Weights of a small image super-resolution model: 11.4M parameters, widths [64, 128, 256, 256].
Rows from block 2 of a small image super-resolution model, named by matrix and row number. Rows with one number belong to one channel. Each number is 500 + 25 x the weight over its row's rms, rounded and kept within 0 to 999. All counts start at 0. Numbers have three digits each. After the name is the row's rms in percent of the matrix's.
After each channel's rows are labels from the 100 images, of 14848, where the channel reaches its highest value: "strongest on" is what is common among them. Only what is clearly more common there than usual is listed. The data: stained colorectal tissue patches (NCT-CRC-HE-100K).
# convs0: first 3x3 conv (model.enc.1.0.convs.0.weight, 128x128x3x3, each kernel summed), inputs 0-127
# convs1: second 3x3 conv (model.enc.1.0.convs.1.weight, 128x128x3x3, transposed, each kernel summed), outputs 0-127

convs0.114 095:489505515506502472438496506506485532513434484508504484481499454517499474487468450504485447486504524509483488504502524479479535513456508508487530473499504488511482460492524503531462508434497477494483536486501557450515489499488518517523493484463464488502495515478474519488502519503511486467543517495494498477507532491458513544517475493504492446475468523478540530475502474452451533514507
convs1.114 104:534488534498517460506497480496486499520531478502584514507533567536519483460478502518550505505486528542498469523531469504527475482539520514484495489515473519514525463531523502499537485535513492541502486531501522526468490498496495495484545488494527520538529544516524485478513513504485518498502461482528484451485432504532453512504507498519521531488516512483513483532530510506488525496504
strongest on: tissue: lymphocytes

convs0.92 102:485493482496482448538496524491504497503499472514504508533530527495526550466479457522477519537470515489456495484497478522508501451498524480503497543468485441499538442524523499505506494469499473471499479499448502487508467499502533520495516522506534518487509518518521496509510514531545494523493503493489542529508562524546540528493519502493513459512480477447477461545481524499519531514492
convs1.92 093:512522494534477517494474521514535509468503476500542472520515452522489509510488498501516498470477513516503516481521499513544499498502546518441488521506510514505466511460493478506486494477539487472477486459473496497496520512488529467467514550446485511491506487485537525479477422513470480529503525491468522491498522529489502518527530553548489458485509478446499507489499472453534457519487
strongest on: tissue: lymphocytes

convs0.89 089:488509470497521533537536536486534512501489544508548488424557490460508497539515531481546537497476482496478457539502476491483532480544462462524512513493475509503463507506466482536502516500518480503491474481490516493495484529505514492458479466508469465484509516533506470494488451498493459486504496455488514486488485521513486516488533505493469527529492474494523515518480543494469465537501
convs1.89 093:480467490488537454482494498520503480520484484532479489452519525498473516513505532492547496455480513450492512539490532481490442497510468523482520444504538518519489498459441532521509514439472516514486500508486500491461507491479499479477520485448478460488492489480509482476478485531494508501520474548509458521501488526505509472502499496500508507536532476522478463439512499486519472523526
strongest on: tissue: adipose tissue

convs0.72 102:518498548496523518457486509500505522522543462487484454509487498494498514510521535526508507529449545489506476489533485486526529509511498504473497492498445472547451496487481491480493491510459528529513532526498495448509504511503501498506521487469523484520518510499491491489528525536489540497548482454450468502506514511480545510525486500516563465450510461514474516495519481493447539496475
convs1.72 103:511484519514514490502496476487517495516511476532500481445512516527548500473515469507500483505477522474524505486489496493501475451503497495513524541541464502528496444524537468497497517488515502553449492495518489493486472530524524495510502490484476488431515509515506482469499494505497530499522550488463532473489533538477476494456522560475502500491542476490562488505502523468438515528522
strongest on: tissue: lymphocytes

convs0.32 096:540521506484524505483493483542479514535507498493548497515519454483496436495510484540468521535556502478459505475465519527517487501493486504527472465505460490513540461478508505513512491480485531495497504492484531536483501531520507476506478554560530501489505504534483494514504488490497550502501499550517468506548486514474509508463547465469551505463497480531499517494523471526482521481496
convs1.32 092:522451512460483473502520507501513460493502476477483489507516479501506481508496535502556476487482457452467520476518541509485465464500504509576475469483513460489498466493479493467502520479521503502513462480520507502503518498517480468503482502458485464475483485481484495480493500519521478442491520511539463549488486450499492511475494471489456476486513467441496490497499522485478466517557
strongest on: tissue: adipose tissue

convs0.127 109:508536442495493429510488488499491494476471513506533486458500536537444471478455477501510454490517476517505512540481469518536501488489487520494477525498485457510496506495464517502499449498457480477508468522506509467517490506516477521485457528460499495475474468524494500529513468465457428518508502506496501510545485480506488520493501501482514487498520504483491464472507486550520510462537
convs1.127 105:529498502493483464525491534516466469497479522476508526558506518529477521482540574495493523501471499501507526501494548458524493489512472541480489455461500530493551524470482492511485441513540507527510504451534531482546494477515509484476496515482502509494503494527487519477504510488469539491519501507492504519501488509461549509491505496509550506496476535523449491492500506487562514522530
strongest on: tissue: adipose tissue

convs0.66 109:485480485497493474505456469522481523518462432586514518576468505481471478451557523497467516490500477459466499477502471576442521491520494484540498500518483501507513462516456520515522468511489504519513504498520484510557500480496500509491484502539463497475509483517496507517525491496537493498513473520501492515478497490510473501492515518519489489487483529464485498493485509496521487513492
convs1.66 122:477482504532538514506495515512491480541541463471512491582446475524524492508521491466480559507485534481497490498465524522501497504494487531507502496523507509520532515498508497539541501496525494505530510509500482473512489495527530578485534470453490480492483501463508456496487497495520473482561492474495521497517511488498494480526485551483506456506494532455479495494485458531480513465482
strongest on: tissue: adipose tissue

convs0.18 120:465502481559487516506473573454545521507490474480497477533517533499480507500471475521497527502462527523484480491524505504509513519494460522498520468486486511512508525530545483462514503474489530492517544491507500484484570508455501524509488476451490439494478500511518489473485492506412473481489492530519523478478486500491487475497510516466481503490475488517465526518476512477491495534507
convs1.18 115:515462494511489470531495488556549553469487530537497449530502479507467491508476514510531520514545523517492499527471535492508536486493470455516513479506477481493499491532467485426499515511501504509509454481516512506491527477503526488497518458502518468506478511493534534490485524498477479507494472501510508519451554451507473482524506528470531470528472493510483509559518497526474481474499
strongest on: tissue: lymphocytes

convs0.121 102:508539506536492505552489472482500519502545555494464501513489483547513470529523547460522514500465474508474502460517466496498518531530510512478497517496457504494500543498483488566482481521469494502488439491517503514520482494503518529517516508480508487512507542522475529501471497482487448487449560530427492504494497489514504523516500541499499494502487509479526493481520527484489532461493
convs1.121 102:440519517534488516521513462524466500486493489517485482488534484521529503485539464481483496522549518518492504537519502512485510494479527498531467489500507569498468484496521536480457469473499467464484499483507487504518470497511471436506528476455530487542449472510481485504526490453506535522496471484527452489495529485512496523502481463459473484474491531521506465467493464499488485500520
strongest on: tissue: lymphocytes

convs0.60 104:512484498498487496482471566490520502512532499471475459477488472510505518479526471485459492536518494497504517454474487512494537505519518463476513522495491504516562522479506518496458521509516494499495514490538523493533500482507460492494505486456494441529479501492521549511494547493471494513428500468516520509550504472475537442501486472476471508448477517487516508532490547502505529482504
convs1.60 086:519464488515515517523511482543496475497454465520483526488459504445473515523496462503482450485512497494512512514516457491538505488441529466482551482495532510507489525474512503529536489503527476511502553533493467478489502499510497523532502526474519477479472555485501485506463484497510519524486504540539545503507473506485533505474496517503465508481499548530486497538469541515473507461544
strongest on: tissue: lymphocytes

convs0.87 086:490503511499456559529498500506507479497503536497478495511492485515512481504547503508512542487450491529548498485461525503548501518516498489473484489518502487530475473538500573506480486496469511462515468486475478467506476529496488487464511502533484532464520532501529488547510488512530482513451518511519451483512564505477532525502522487489496492515518529481491468532514450526459502525533
convs1.87 095:497543506526473483476490474514546512497538503475509501511523455485516497519478534423523487460494528497440515496464540486482540541463495469486496497493534533495506489501479527483510499535480512505496489540476523505473499520544454506523464484498512520469515507509481516506441486491520500529449538512481506493500468499493500509466505509461474481455494509520493495458500515495500540555472
strongest on: tissue: adipose tissue

convs0.28 112:515532449499512508500489478516484535514465554505524480473498515467474492462549484531468469484498476498484489535499474506524518504511491503473467477455475487541478535528430518525476539495499464488533494502501495519495506501499505490469498469506469466469470484524482497451515548484484515499502496541466518478545543487469522502491522535504519507500511479482511439471488511486510556499482
convs1.28 107:483514468462534505521457521494497488473534498513502507486488491469488534522478476480504520537499514485504528499493492513487518513487487492512543492460505517535473522539489523464500493519469455494520479514506490511485467431496492498507469503435484497589518491507481483487550490517471496518519484505516513532565525502538491496544508490535500459505561521521520471479510467520522504501488
strongest on: tissue: lymphocytes

convs0.49 105:509473541537488498487494497551476475496455488486477519495530484516514530528491454454507509497456532526495484505503498520477544464537450524526486517505500497464509498506502467478467520525514484464454498536471493546526503480465500486470521494502459517480486462493533500588506504501477496488518479493508517516503514518465486474479536498449552478515523483486531471496474501499493513501465
convs1.49 103:496478526528476503549435533526492527516495531549509463459486517527466497532471501468458493513461517490464517482453481461455495493517471533468479466512496511516491481470512483543491504473494544501496481484527480470478536495521475513478512497490512511469478498470515471535464506498500523490517528491523514521527455562509482481509514501542551503534528514501520531510512523490503507483513
strongest on: tissue: lymphocytes

convs0.2 101:500504507491493497493516528473490480508522540556522474456522486497518494509496502492451490466496462503522525542484483521482500507481518520528502514519463502528438527496460474569478538451480486519461481489569486490513460518512520506501472510486520500535536522494517503553505486526518479492455501528496527492533508511517483521500472465520497506489478561474501499519475473476461517497519
convs1.2 096:485507489474479479512522440499488494451473487489465538506525499511505528443525505499493542499483481470473510493508487481526442518501508464471531543512571509504528509523521483470482458503509472509499463517495486552503496500470471477551488454504478476537493479470478457479504479479520500513491555495476516470537500490507518480518483476482477535512484499459520479530519505503509475526472
strongest on: tissue: adipose tissue

convs0.107 106:529488503522475540473524515504469492520511470524508513473496477457552470504490493545483503538557521475488503479524535497485513447520463475521503490510477539525468452508495449506490493523529490524518499464493519514479514491492513536514500485519487527495456494503502506475534534469574520499526507530504504498457480501517486510480519455479472523459452462485464496521509497470512497512537
convs1.107 107:500489503447492505466503469480489468535559510459496463480517512553471475508500499458515446465495458454489503471502497480489501460526558480472450525494508529445507482497503474494465535527469546534463483517505469485499527529511482497502501468488491500503532536505476522476496501502507445504534500498504487497522479487524501472475493497491513516541489476497511495460488527495474530487472
strongest on: tissue: adipose tissue

convs0.51 096:516463508543474505507471519522531513498534494499478502478566504506496501553493468525528477523540537484469505504518507508498491479474489516494475465470529470484529510497543526483469526522488493483515526493498478484494500502524487505432501487486524504501477516440497473505430516522496527525498528487483466530512516497489496476495503513485481499490497523455498488419527476500505498536428
convs1.51 107:457461499496534495545464502505536507492517529482448536511496499452499548505513483500488440532514469509525520459514501482546498524506442468466440514493449495505497498513509500461493516529497481492548526493499522517530490477527509498500539516473485487509460513511502506510481488499491481482516515499509535467498492489551532519477467475488504519545506491498493474502500499553514534494440
strongest on: tissue: lymphocytes

convs0.86 111:543564486510493485539520537474492486535538487533502448496483505537479502447507523482489503494479494500504453480556471533512464513501541516491480474505507492526478526480471477466477490462479549506513509501504491510504463484492519456479491522437514509514531525489502464502486511525526476539434502489482495507498514501527480542499506479495513471513484498516536541510536473507530480479484
convs1.86 092:509491544519519520492542448460513513492507470526511512518509501497508483444485547493503500493505510540523499449484498484455482442464535506487522494510492490508489519485546496490525472494480445502520472525528485498518504512456512531501541491482479486554438475487509492511489494502484477501495522502480476477463498467499473508487458454495463492479484545511496494541455515485482453492531
strongest on: tissue: lymphocytes

convs0.55 104:490489488529509486514479499533486461489523468538479511515512498496480514550494496507479519489484505536496511527510468492497521490499500461470444488503469456476484518479466482452536454485504471479496512503503474494490518539529521454568520504493579470481491513535517532518482505506514475510522484511520483485542495542439473510502528494502503516525499499493473506427510490497482534520473
convs1.55 098:473493479464442484525518487554480449498509517484462531537497527498457491484519499541496440505534502531535514503516499493480554473505486470522471514481443509475498465482519490483521482485494504476491522485491491477516522455501462491522540535515484502438501499475501485454532542525523536491457519478521512514494516539497516537497512498482527480491481478519515536500474487489505523484514
strongest on: tissue: lymphocytes

convs0.71 099:517528480530474490493471540484486522534520501504536524495504522462525446506489519469531523538495523483557484520500448497513517490462475498466453498510479490498468476481469476471477526506503511527489545544517503477514504470458488473487515482485471506519512516498440497514485487487472518504488498529489518505506539541481476461480501530480527468493530476484490532479537514476466477546445
convs1.71 098:525480468467474469528503491434503505521473447487483509460485534503522526500515533516505478538477527536492519523481491498509488480494489461489462541501460518490542487491486441505523492486466519484502486507514481479474482534509457546501496530477499514476491555479490544517487499488491500543519502535502496495492515477541511484483491531483514505505519495509545522512477527487411464497517
strongest on: tissue: lymphocytes

convs0.11 110:517506533506511490454515510545467446516482496512557524517518475514539444520509487549477507508507540538491448499506488516482479492506467445508482490505484501520494535517497520514502523495484511469512513485503464479544496481533498438473535480510502485507494437535463483494492525480511479516517526457526474509491522483476548485476529471477520495515532546522492515502528514512521487478513
convs1.11 110:512455502476506479453476520484505487476546513479531491517503482476492512475499478505503491474527498469480509474527498481513532483503493487467475497542464509503504487515481494498502479474501460481516469518470463494490457451461479480516444505505484465497478500492520464486442428518495483472512434502509501440487499562502482455518488510521523471499529471470490472519481476470502509480491
strongest on: tissue: lymphocytes

convs0.77 128:488466495507542512451510489485455553476543519538483454466468489479503509508514493493504507458508455478507484461470493537517456495481512495457500537462461525474498508516535530526457502483455534514469497529501506486517493495480466473523501464485545496514497513520475496536506491528500521534503480507535520452542510477487472532516537493528492521477491518554495513487458493509501512506502
convs1.77 109:467556502525515515492549439466505502495508502511490497424514506508546490511508528512512543509536516476529499536481500497474487512496503454504484499492486492536494459504538470515505480501468462539478484486511512554509519525481490514513499517480519509491534511525495522563482542467479543526527516493517518496529474478507471479522540476472500493484496463468493488568509489507487512522481
strongest on: tissue: adipose tissue

convs0.81 099:446498512478506486519443511521491518536516511505501545509503505505475511497486473464535481466477433514475517477504552522493485500505487489548549556467485491536489503465559508497547496469483497452487499513520473511517513474510512467502523457477530519491499453521524506491504510488479483531480484475502520482480470510484491491491479482491535453514506485519515508444515490461497465514535
convs1.81 100:500461513555470503485511515507520490477535478501498517506479494475520470516499513489509491494507489528486470470449513486510456499513491531489549492509502512533521530498481526465478476526503459489472514475479519463511506467459498502506487486484475559474479503465445526567473503506481500508529513503492470499422513504504458540514541519534497499499451471522524519507473488541532497480512
strongest on: tissue: lymphocytes

convs0.12 099:510505528459496466485528488511559505500498425486473503489489510523529529488464508475511484469484494471539555503487477486514515480495468439498528505528509515487476510518478538470499472513458498456485547557499476501501478484489516499529462530526488484509534493465490501469511528533506576518489533485463494499455495503504499509477503499500506514513460519502498495530503462461508526488508
convs1.12 104:446457457513507529536485527478481474490493553465516505503514486491540547467461478549491528462491506491511463503486495484494522495516489480529542491556500524469480474522471483468471520489488512456473491491430516463516537533505520520535486465523521497448518525521470500466503490482533517486496479485512517509454480463492512520483509488526483487507477508462510485518524511481505496481498
strongest on: tissue: lymphocytes

convs0.26 099:494467487536491535521481483533503508532484481507505499405508476474488515485535506488503484507488477501473481471515493536500498560490499542464468483481493507495523491482516470451470536485493514484482485472544511476496452461494535467500503556521510509486505517497490487511535491458529544518518498518497538519501553492519547492520459523483522516482528550498477519513486494511489480494532
convs1.26 090:510472523516520492490504478505503475535505445542551540512492487500505525473493490450506496488508465512488487474525461495468495558467514460471505564479520499513504453502521446476501495507489521522482518511513540455526513487520483508473488481469472493479547550512490507499509513538544472482528514483521486501500524491510480490479474531491467534470544509497506501511454498521479470531459
strongest on: tissue: lymphocytes

convs0.102 098:473511512506515497504486541494533496509519496488558543454489536536477481546556542473498497488451531512476476525456470473502510486550462531516459491510450525464497538494521497513501476504505532491518514478504499474468521472509493508492506481480517489510537524511504466524532534484482467490470471488509462478481545515479513539535494506483497517485466521519492487485480482480511540453478
convs1.102 106:517489483522471500492508473510564500466518490501440493483461468474521466493470539487524441523448467536464506506498516492475507471457463495482499504497513470506502493523474514508481474473518549518526490500492486514472507452493519514489481511462473525453518494531518485492467511486461484507520504521462457494506540500487581460507529494489524511505476502509492493502544499525491523506514
strongest on: tissue: adipose tissue

convs0.56 101:458466453511452471488503517505524492492454417532522471510492493492468548494521480522469490467512541496468541478498480513548458496484478470449473514520522503522470493514505518476491490480505522522494506473495520461536510521503497514500507474533442503489493491503517472513493510465544550514524469457513495473477505476475484529471484500545520523487514492501469488505486508514488534501515
convs1.56 101:495489513514532473502529519515495463528499465468463492536541512520508507550482468499539453477502502444487489494474535506525519500504489486452475531515498495503485492466516506493470487525541530503527509503544495528515504537512496571479527477474477514531475515510502483473540487495520479473465492504488484526462492545525459463499504470520504467482463517454516493520514504488458460486464
strongest on: tissue: adipose tissue

convs0.62 096:491506497495506528534467478530479518482507496531491508454514461512519487476473512496512533506493535469509520507510481537488512477467522533478504519502470498547507504476490489485474470533498503503509533515549571527514538502496526492442460513483528488515556470516483490553514487513461530509481475527537478510530484459510465503456495546501514450482514501454505534471522513504492515527499
convs1.62 096:496490495486508534535533503505495482562511483455511495497560526531473482490506520472498469514498511507484519475478469539483499529501530530509500539500512484451500502518501467505486488513443493545453506512497453548538514512471481489500501519526505490491519466467473473508509503460522535500479510502500515544481519551532522502504505524517509527468460538508472534476458487505526464547483
strongest on: tissue: lymphocytes

convs0.100 100:521507520525485501496498493517487488499509500543527470491478471528466553505498479510536514530477504493476494498540520503505472451472522494465465516494570530493500492507498519459475520496468496533521503526493568470455527536509505463522466507508477509538461483550488472522520534461455512504517498466463507501486520511527445513500490513541494502530495552527509506477480521498499491485526
convs1.100 107:509481521500501524509514488477492476497471536550519524533517521490462528499549490537503517500481498505458460512506501490511474551500521509554469477506484541457468470490516446478509499535552523528491525498542520478470547483502491501495534490504521532472491537503489521508459535515493525503509541513500486513488510521472530558480501461461478543501466503499510502499484514526478465544495
strongest on: tissue: lymphocytes; tissue: adipose tissue

convs0.116 095:524490483502529483523459427516468552501516491509509487455459490512486501491485483476512488540497484519526486504509503438492542475478487514493517520494561515472510470485493482526527472492472511513531525493492514465492512504520486451483511512518539486506488502552484516509490509492473535494544489475482499470533518547475498490548489561488504545522484498509548522501526476506533519493459
convs1.116 111:477530506454516528523519467507535498519510536591545489481473495511552479477495510560522508537511508502542518505511517490511477526474457507489508544530447515497522481468482460501495509520509484481534483507521515510495505491476509519508469504526569502536503466508487515468484516484451491494494518473449494511499486485509466542535494530476512534504506496530505509531503517498486503482512
strongest on: tissue: lymphocytes

convs0.110 084:491484530443484498514454478525509486530462529485505489512474467478494474483520510486495491465491472551502478517511492465488469501495491501515513513482508508542457472493467451485527492501462484467475547543465455496526509501519484511461497478506486515534494460483479512511519490443505500515518526469527449529475544524501465516529519479510513499500467508545515460565497511491511520508522
convs1.110 087:531504526522497488497472554452444476478523466507466474475476519510454546488512485488507464471508488512502529491493504497500505488487507541517514519469517457473427507478478549502453497490514491502460482497482494514463500476469501511547510512495529559497529474482505508501488434505535459494461494554508520494502492478519483480483503510499498516487492504457497481483552487494500487519477
strongest on: tissue: lymphocytes

convs0.108 091:511525484514543488493451439488475480512515508513491515477513520510519476437491491514499462472554505476514531483483514519544514499515524475490529513493510495487523495525505515495422525482477525500495524541524504514479446440475503453497502501491486483464543522502489478528534501491506570489516485498474485479510484491488471521463488483494547494525502463532509480512529497514496525528476
convs1.108 097:509532489494485491466513469518514476511475460549519541469493509474567493516482479472504502507510525468499483533503523491517485541476444506514468483491490511538501506545492484508502498521480443528490519476466518524515482514510500490477476482494477482514509454486508515471475489505483454507511499473543523465502506467551488526489488519506474457511548528443475517448554474486511495506484
strongest on: tissue: lymphocytes

convs0.91 107:511504496494509529487502428516522508512521520515496498514540483476483502489489538496486487509462489480505499532509489519505525501474446438497519539522463502491531484520431478515481474487483468467496568479512493484503473499515463508489531458480540503471550499548519493490516496517496538527512526499504449497550494467518527493512535501472535505497525472513491475489475493543496503457490
convs1.91 105:465546515486491513527490474510453454491444484485525493508491564463573479475535515477491498487498510460497492484464488490510505519495498524506452464495498539503493521503506481514461489494501499506508490487468504499502485487492549472504527499498447464490493475483453507481537499451491509529492506495490468501535494459467510526451484508521520481472499510503485498455563486442502505507504
strongest on: tissue: lymphocytes