Weights of a small image super-resolution model: 9700 steps.
Rows from block 3 of a small image super-resolution model, named by matrix and row number. Rows with one number belong to one channel. Each number is 200 + 20 x the weight over its row's rms, rounded and kept within 0 to 999. All counts start at 0.
After each channel's rows are labels from the 100 images, of 14848, where the channel reaches its highest value: "top examples" is what is common among them; "patch colour" is the nearest of a few named colours to the mean colour under the peak. Only what is clearly more common there than usual is listed. The data: stained colorectal tissue patches (NCT-CRC-HE-100K). In brackets: how many of the 100.
# convs0: first 3x3 conv (model.enc.1.1.convs.0.weight, 128x128x3x3, each kernel summed), inputs 64-127
# convs1: second 3x3 conv (model.enc.1.1.convs.1.weight, 128x128x3x3, transposed, each kernel summed), outputs 64-127

convs0.57,220,208,202,179,204,181,170,175,189,220,222,218,169,189,199,213,199,170,203,177,187,191,251,219,207,194,194,198,261,234,259,202,201,218,199,211,228,210,190,192,191,197,209,184,202,199,184,203,210,178,235,226,179,185,195,222,215,215,181,203,180,201,215,202
convs1.57,206,225,184,185,234,225,200,194,168,218,192,175,203,190,202,212,222,177,211,164,226,193,188,210,192,180,216,223,203,211,192,198,191,248,200,208,223,186,175,221,220,187,185,166,213,176,233,229,194,217,198,174,202,193,189,152,200,228,200,190,181,208,217,199
top examples: tissue: adipose tissue (42)
patch colour: white (100)

convs0.85,234,195,207,240,216,200,197,217,174,208,172,214,190,211,258,203,217,203,203,148,187,201,183,193,169,210,184,183,178,190,221,204,203,230,196,195,188,206,201,219,203,182,209,192,202,171,206,219,200,206,199,226,163,150,206,204,201,206,196,195,199,242,206,184
convs1.85,219,172,237,190,209,172,172,188,196,159,188,208,181,183,195,217,196,200,185,187,210,192,205,182,167,176,219,201,169,191,213,174,201,208,186,190,197,172,235,192,197,214,193,173,193,182,201,188,178,185,232,210,209,179,215,183,175,207,220,221,191,212,192,191
top examples: tissue: lymphocytes (100)
patch colour: brown (55)

convs0.100,191,183,207,224,191,205,197,144,216,163,192,176,179,198,223,217,234,211,192,178,186,185,187,184,185,220,235,195,218,192,209,193,238,214,214,201,191,231,227,193,219,164,186,180,217,222,204,237,220,187,202,191,219,225,210,205,198,205,184,204,198,241,200,194
convs1.100,161,176,250,202,225,170,192,156,156,213,186,201,176,170,194,200,184,193,194,201,217,237,190,212,167,180,223,197,220,226,213,174,182,222,202,213,218,213,209,170,203,197,209,234,202,210,199,219,202,200,200,189,200,192,182,189,191,226,195,206,217,202,200,191
top examples: tissue: lymphocytes (93)
patch colour: brown (41); grey (41)

convs0.122,171,164,194,224,210,218,216,223,243,215,166,214,170,199,203,201,215,155,181,192,202,218,205,202,223,202,189,184,195,189,188,221,212,200,175,213,212,208,220,249,220,191,219,211,182,202,176,199,197,205,211,185,157,179,211,214,211,225,225,211,228,215,184,197
convs1.122,200,193,237,212,171,198,204,200,219,209,191,185,183,229,182,204,148,209,226,167,219,229,211,214,217,229,189,190,222,197,195,237,216,223,183,239,207,229,203,210,205,187,192,173,199,174,201,226,210,186,219,209,216,214,188,195,219,231,189,216,209,191,196,213
top examples: tissue: lymphocytes (42)
patch colour: brown (49)

convs0.126,220,187,215,220,217,217,201,204,216,212,187,169,262,204,188,200,184,202,200,196,198,212,200,193,153,184,196,195,196,194,191,221,181,195,207,146,222,200,212,187,183,209,200,201,212,192,215,206,165,193,172,195,184,249,231,175,183,214,200,191,169,185,168,227
convs1.126,210,178,191,236,213,208,234,141,178,219,185,207,193,193,172,194,238,191,164,189,198,219,191,207,204,196,197,183,209,207,180,175,215,169,227,198,220,205,235,224,194,190,177,191,199,208,195,202,192,178,187,178,225,230,202,201,201,225,203,197,221,242,228,213
top examples: tissue: smooth muscle (50)
patch colour: pink (63)

convs0.82,169,202,207,168,188,196,151,240,225,230,192,207,202,185,206,192,193,190,205,234,224,209,205,211,194,180,182,168,197,215,175,209,196,190,198,188,205,185,194,156,203,189,214,214,203,200,197,251,197,196,210,190,197,202,208,175,225,190,187,187,174,179,205,155
convs1.82,163,197,227,203,192,213,199,214,194,229,226,202,205,202,183,200,181,185,190,216,190,218,195,230,199,185,204,202,183,205,214,174,229,210,213,227,187,157,191,186,182,187,204,204,203,215,185,193,201,156,173,163,230,198,205,162,196,170,188,221,193,208,192,185
top examples: tissue: smooth muscle (51)
patch colour: pink (66)

convs0.25,205,203,201,250,233,197,204,186,183,203,194,176,228,203,187,194,187,187,191,217,171,207,175,158,248,185,221,183,174,164,203,224,219,153,216,230,237,220,236,192,215,207,227,198,211,225,184,212,203,169,228,208,218,213,213,199,223,190,205,208,168,174,178,192
convs1.25,185,219,171,216,193,177,186,184,197,160,184,158,231,216,179,143,162,196,181,227,164,219,191,206,212,190,211,228,196,192,217,189,213,209,207,190,184,198,174,215,182,196,208,198,203,226,218,158,197,210,220,179,198,160,205,195,203,213,220,219,181,226,147,206
top examples: tissue: lymphocytes (80)
patch colour: brown (57)

convs0.124,187,178,195,220,170,198,224,192,225,206,215,180,155,229,200,227,225,215,219,186,235,205,212,212,181,205,184,194,188,239,220,179,165,194,222,176,147,210,175,199,192,198,197,221,159,185,210,188,207,167,201,179,187,227,203,209,154,207,185,213,207,202,180,208
convs1.124,227,201,189,184,210,196,176,206,184,231,204,214,158,212,200,192,219,213,205,188,199,180,188,177,218,189,188,216,148,208,199,201,196,192,203,186,183,218,177,190,223,249,209,208,201,200,154,208,168,193,186,200,203,211,217,195,210,214,179,184,207,201,212,213
top examples: tissue: smooth muscle (32)
patch colour: pink (67)

convs0.12,180,187,194,226,192,191,198,187,202,206,193,172,203,184,194,180,235,213,205,219,223,169,211,224,188,205,195,168,212,226,223,202,180,184,228,174,201,208,203,199,181,222,184,192,170,198,193,204,212,213,215,217,183,289,199,190,198,190,223,219,179,214,182,222
convs1.12,217,183,206,202,191,204,203,150,210,215,225,158,170,191,168,180,198,198,186,222,194,213,235,214,213,196,193,200,194,229,194,205,192,162,209,167,180,206,162,196,187,181,189,210,204,202,164,198,179,215,204,221,188,210,206,192,210,227,202,206,175,215,195,217
top examples: tissue: smooth muscle (33)
patch colour: pink (87)

convs0.103,192,202,188,239,194,209,197,226,195,221,208,213,171,191,185,235,224,204,204,194,215,190,219,229,189,208,193,203,248,191,195,205,221,210,184,181,215,254,211,209,210,171,165,208,201,184,202,201,205,189,219,201,194,192,217,211,169,195,196,185,206,219,203,151
convs1.103,198,233,209,205,176,210,229,182,216,205,152,193,200,224,199,190,208,208,200,202,147,166,172,176,204,197,223,221,202,218,203,205,200,232,199,218,200,179,269,198,208,202,198,214,191,210,202,204,216,180,188,224,190,153,174,181,231,206,192,219,207,214,221,175
top examples: tissue: lymphocytes (89)
patch colour: brown (46)

convs0.111,205,207,202,193,172,186,204,171,205,194,203,195,202,159,233,220,194,181,180,200,188,197,175,177,202,181,220,197,200,201,206,228,200,177,216,192,175,238,231,207,196,188,202,180,197,212,237,173,215,199,209,229,192,217,228,170,175,197,221,189,198,219,243,176
convs1.111,194,180,195,212,207,188,213,188,224,181,174,195,200,220,220,173,185,203,182,218,209,196,214,227,190,189,222,169,200,192,188,216,196,191,203,217,234,206,174,193,217,240,196,202,211,184,237,233,187,194,205,203,196,219,187,204,220,214,208,183,194,208,173,189
top examples: tissue: lymphocytes (92)
patch colour: brown (46)

convs0.98,173,170,206,173,212,225,208,177,171,179,205,197,185,235,215,197,205,216,194,160,216,185,152,195,210,189,176,221,192,189,169,189,215,175,207,158,227,180,155,203,221,208,199,215,192,185,216,179,218,219,193,205,171,195,175,202,186,190,230,209,194,197,208,204
convs1.98,186,184,245,189,206,184,200,216,198,214,232,188,206,175,249,197,184,169,202,203,203,210,191,201,233,187,153,208,179,212,217,226,188,168,184,184,209,173,162,226,190,173,222,227,187,192,171,201,223,200,207,227,205,191,201,225,210,204,186,203,154,212,225,207
top examples: tissue: adipose tissue (27)
patch colour: white (58)

convs0.81,162,192,227,228,183,204,209,189,206,203,188,221,202,202,214,212,238,207,205,215,213,216,191,194,200,207,234,221,166,182,187,235,186,211,199,219,210,195,210,212,171,219,177,225,215,209,209,218,171,179,227,217,203,215,171,198,173,227,193,192,221,227,209,190
convs1.81,199,216,190,225,192,197,224,208,185,203,158,217,207,195,208,225,201,199,181,230,214,223,201,213,199,166,204,156,236,213,204,246,182,183,195,207,212,202,202,206,213,213,224,188,208,185,192,218,181,186,218,194,203,223,223,192,188,216,155,178,198,218,193,206
top examples: tissue: lymphocytes (99)
patch colour: brown (65)

convs0.24,216,187,209,201,166,189,211,226,208,196,172,211,214,180,218,189,198,190,208,255,200,191,214,229,200,204,190,216,195,197,198,180,215,218,160,150,173,198,159,222,215,192,183,187,175,190,217,219,191,213,150,210,223,199,211,210,183,199,174,211,191,208,190,159
convs1.24,227,204,194,224,228,217,176,201,210,208,203,206,206,186,264,228,183,191,211,185,218,183,170,190,205,181,194,188,217,215,228,223,240,221,233,198,206,200,190,231,187,223,185,213,151,182,200,224,189,206,220,212,225,233,221,191,164,198,185,185,176,175,194,176
top examples: tissue: lymphocytes (72)
patch colour: brown (52)

convs0.109,197,234,200,195,217,197,191,222,198,212,221,227,231,206,213,206,231,174,193,184,188,207,204,189,213,188,180,221,187,204,214,209,195,189,213,218,183,220,176,198,195,177,221,200,226,190,193,228,184,171,214,184,200,185,231,173,166,203,164,195,241,210,205,248
convs1.109,183,203,211,191,190,169,169,210,201,161,213,198,179,205,182,175,186,169,215,205,192,187,192,189,185,207,202,192,152,223,195,215,173,212,245,199,187,150,186,192,203,200,197,221,211,219,194,180,177,177,211,192,181,204,192,215,183,232,205,159,209,209,220,171
top examples: tissue: adipose tissue (39)
patch colour: white (99)

convs0.19,206,213,214,174,147,184,213,235,184,208,157,194,214,217,201,184,264,201,212,184,206,190,174,188,194,191,213,170,176,204,197,217,206,195,214,189,151,213,171,180,175,200,198,179,212,201,195,190,173,188,158,204,192,193,232,204,185,211,178,211,209,237,214,185
convs1.19,204,162,203,190,162,172,161,215,231,191,189,196,169,184,231,191,211,190,211,193,224,167,215,171,200,199,166,186,191,209,208,203,202,241,199,197,191,215,206,225,174,224,184,192,169,209,200,214,170,190,182,238,242,206,187,207,218,193,197,215,230,194,207,209
top examples: tissue: tumour epithelium (34); tissue: smooth muscle (32)
patch colour: pink (78)

convs0.116,187,202,211,191,187,215,180,209,183,201,179,209,231,192,186,203,221,194,199,185,188,209,194,183,185,199,173,189,224,182,177,210,180,196,195,170,176,182,234,202,207,202,225,193,222,182,223,232,201,220,232,219,198,216,171,187,211,206,207,196,206,211,178,207
convs1.116,214,213,206,168,205,193,193,165,205,163,179,175,145,214,188,204,190,201,204,219,210,176,168,204,171,199,193,218,189,206,180,204,208,217,210,174,171,183,203,227,185,190,209,235,214,159,182,202,194,199,201,203,220,159,195,186,225,211,163,198,222,172,161,178
top examples: tissue: adipose tissue (71)
patch colour: white (100)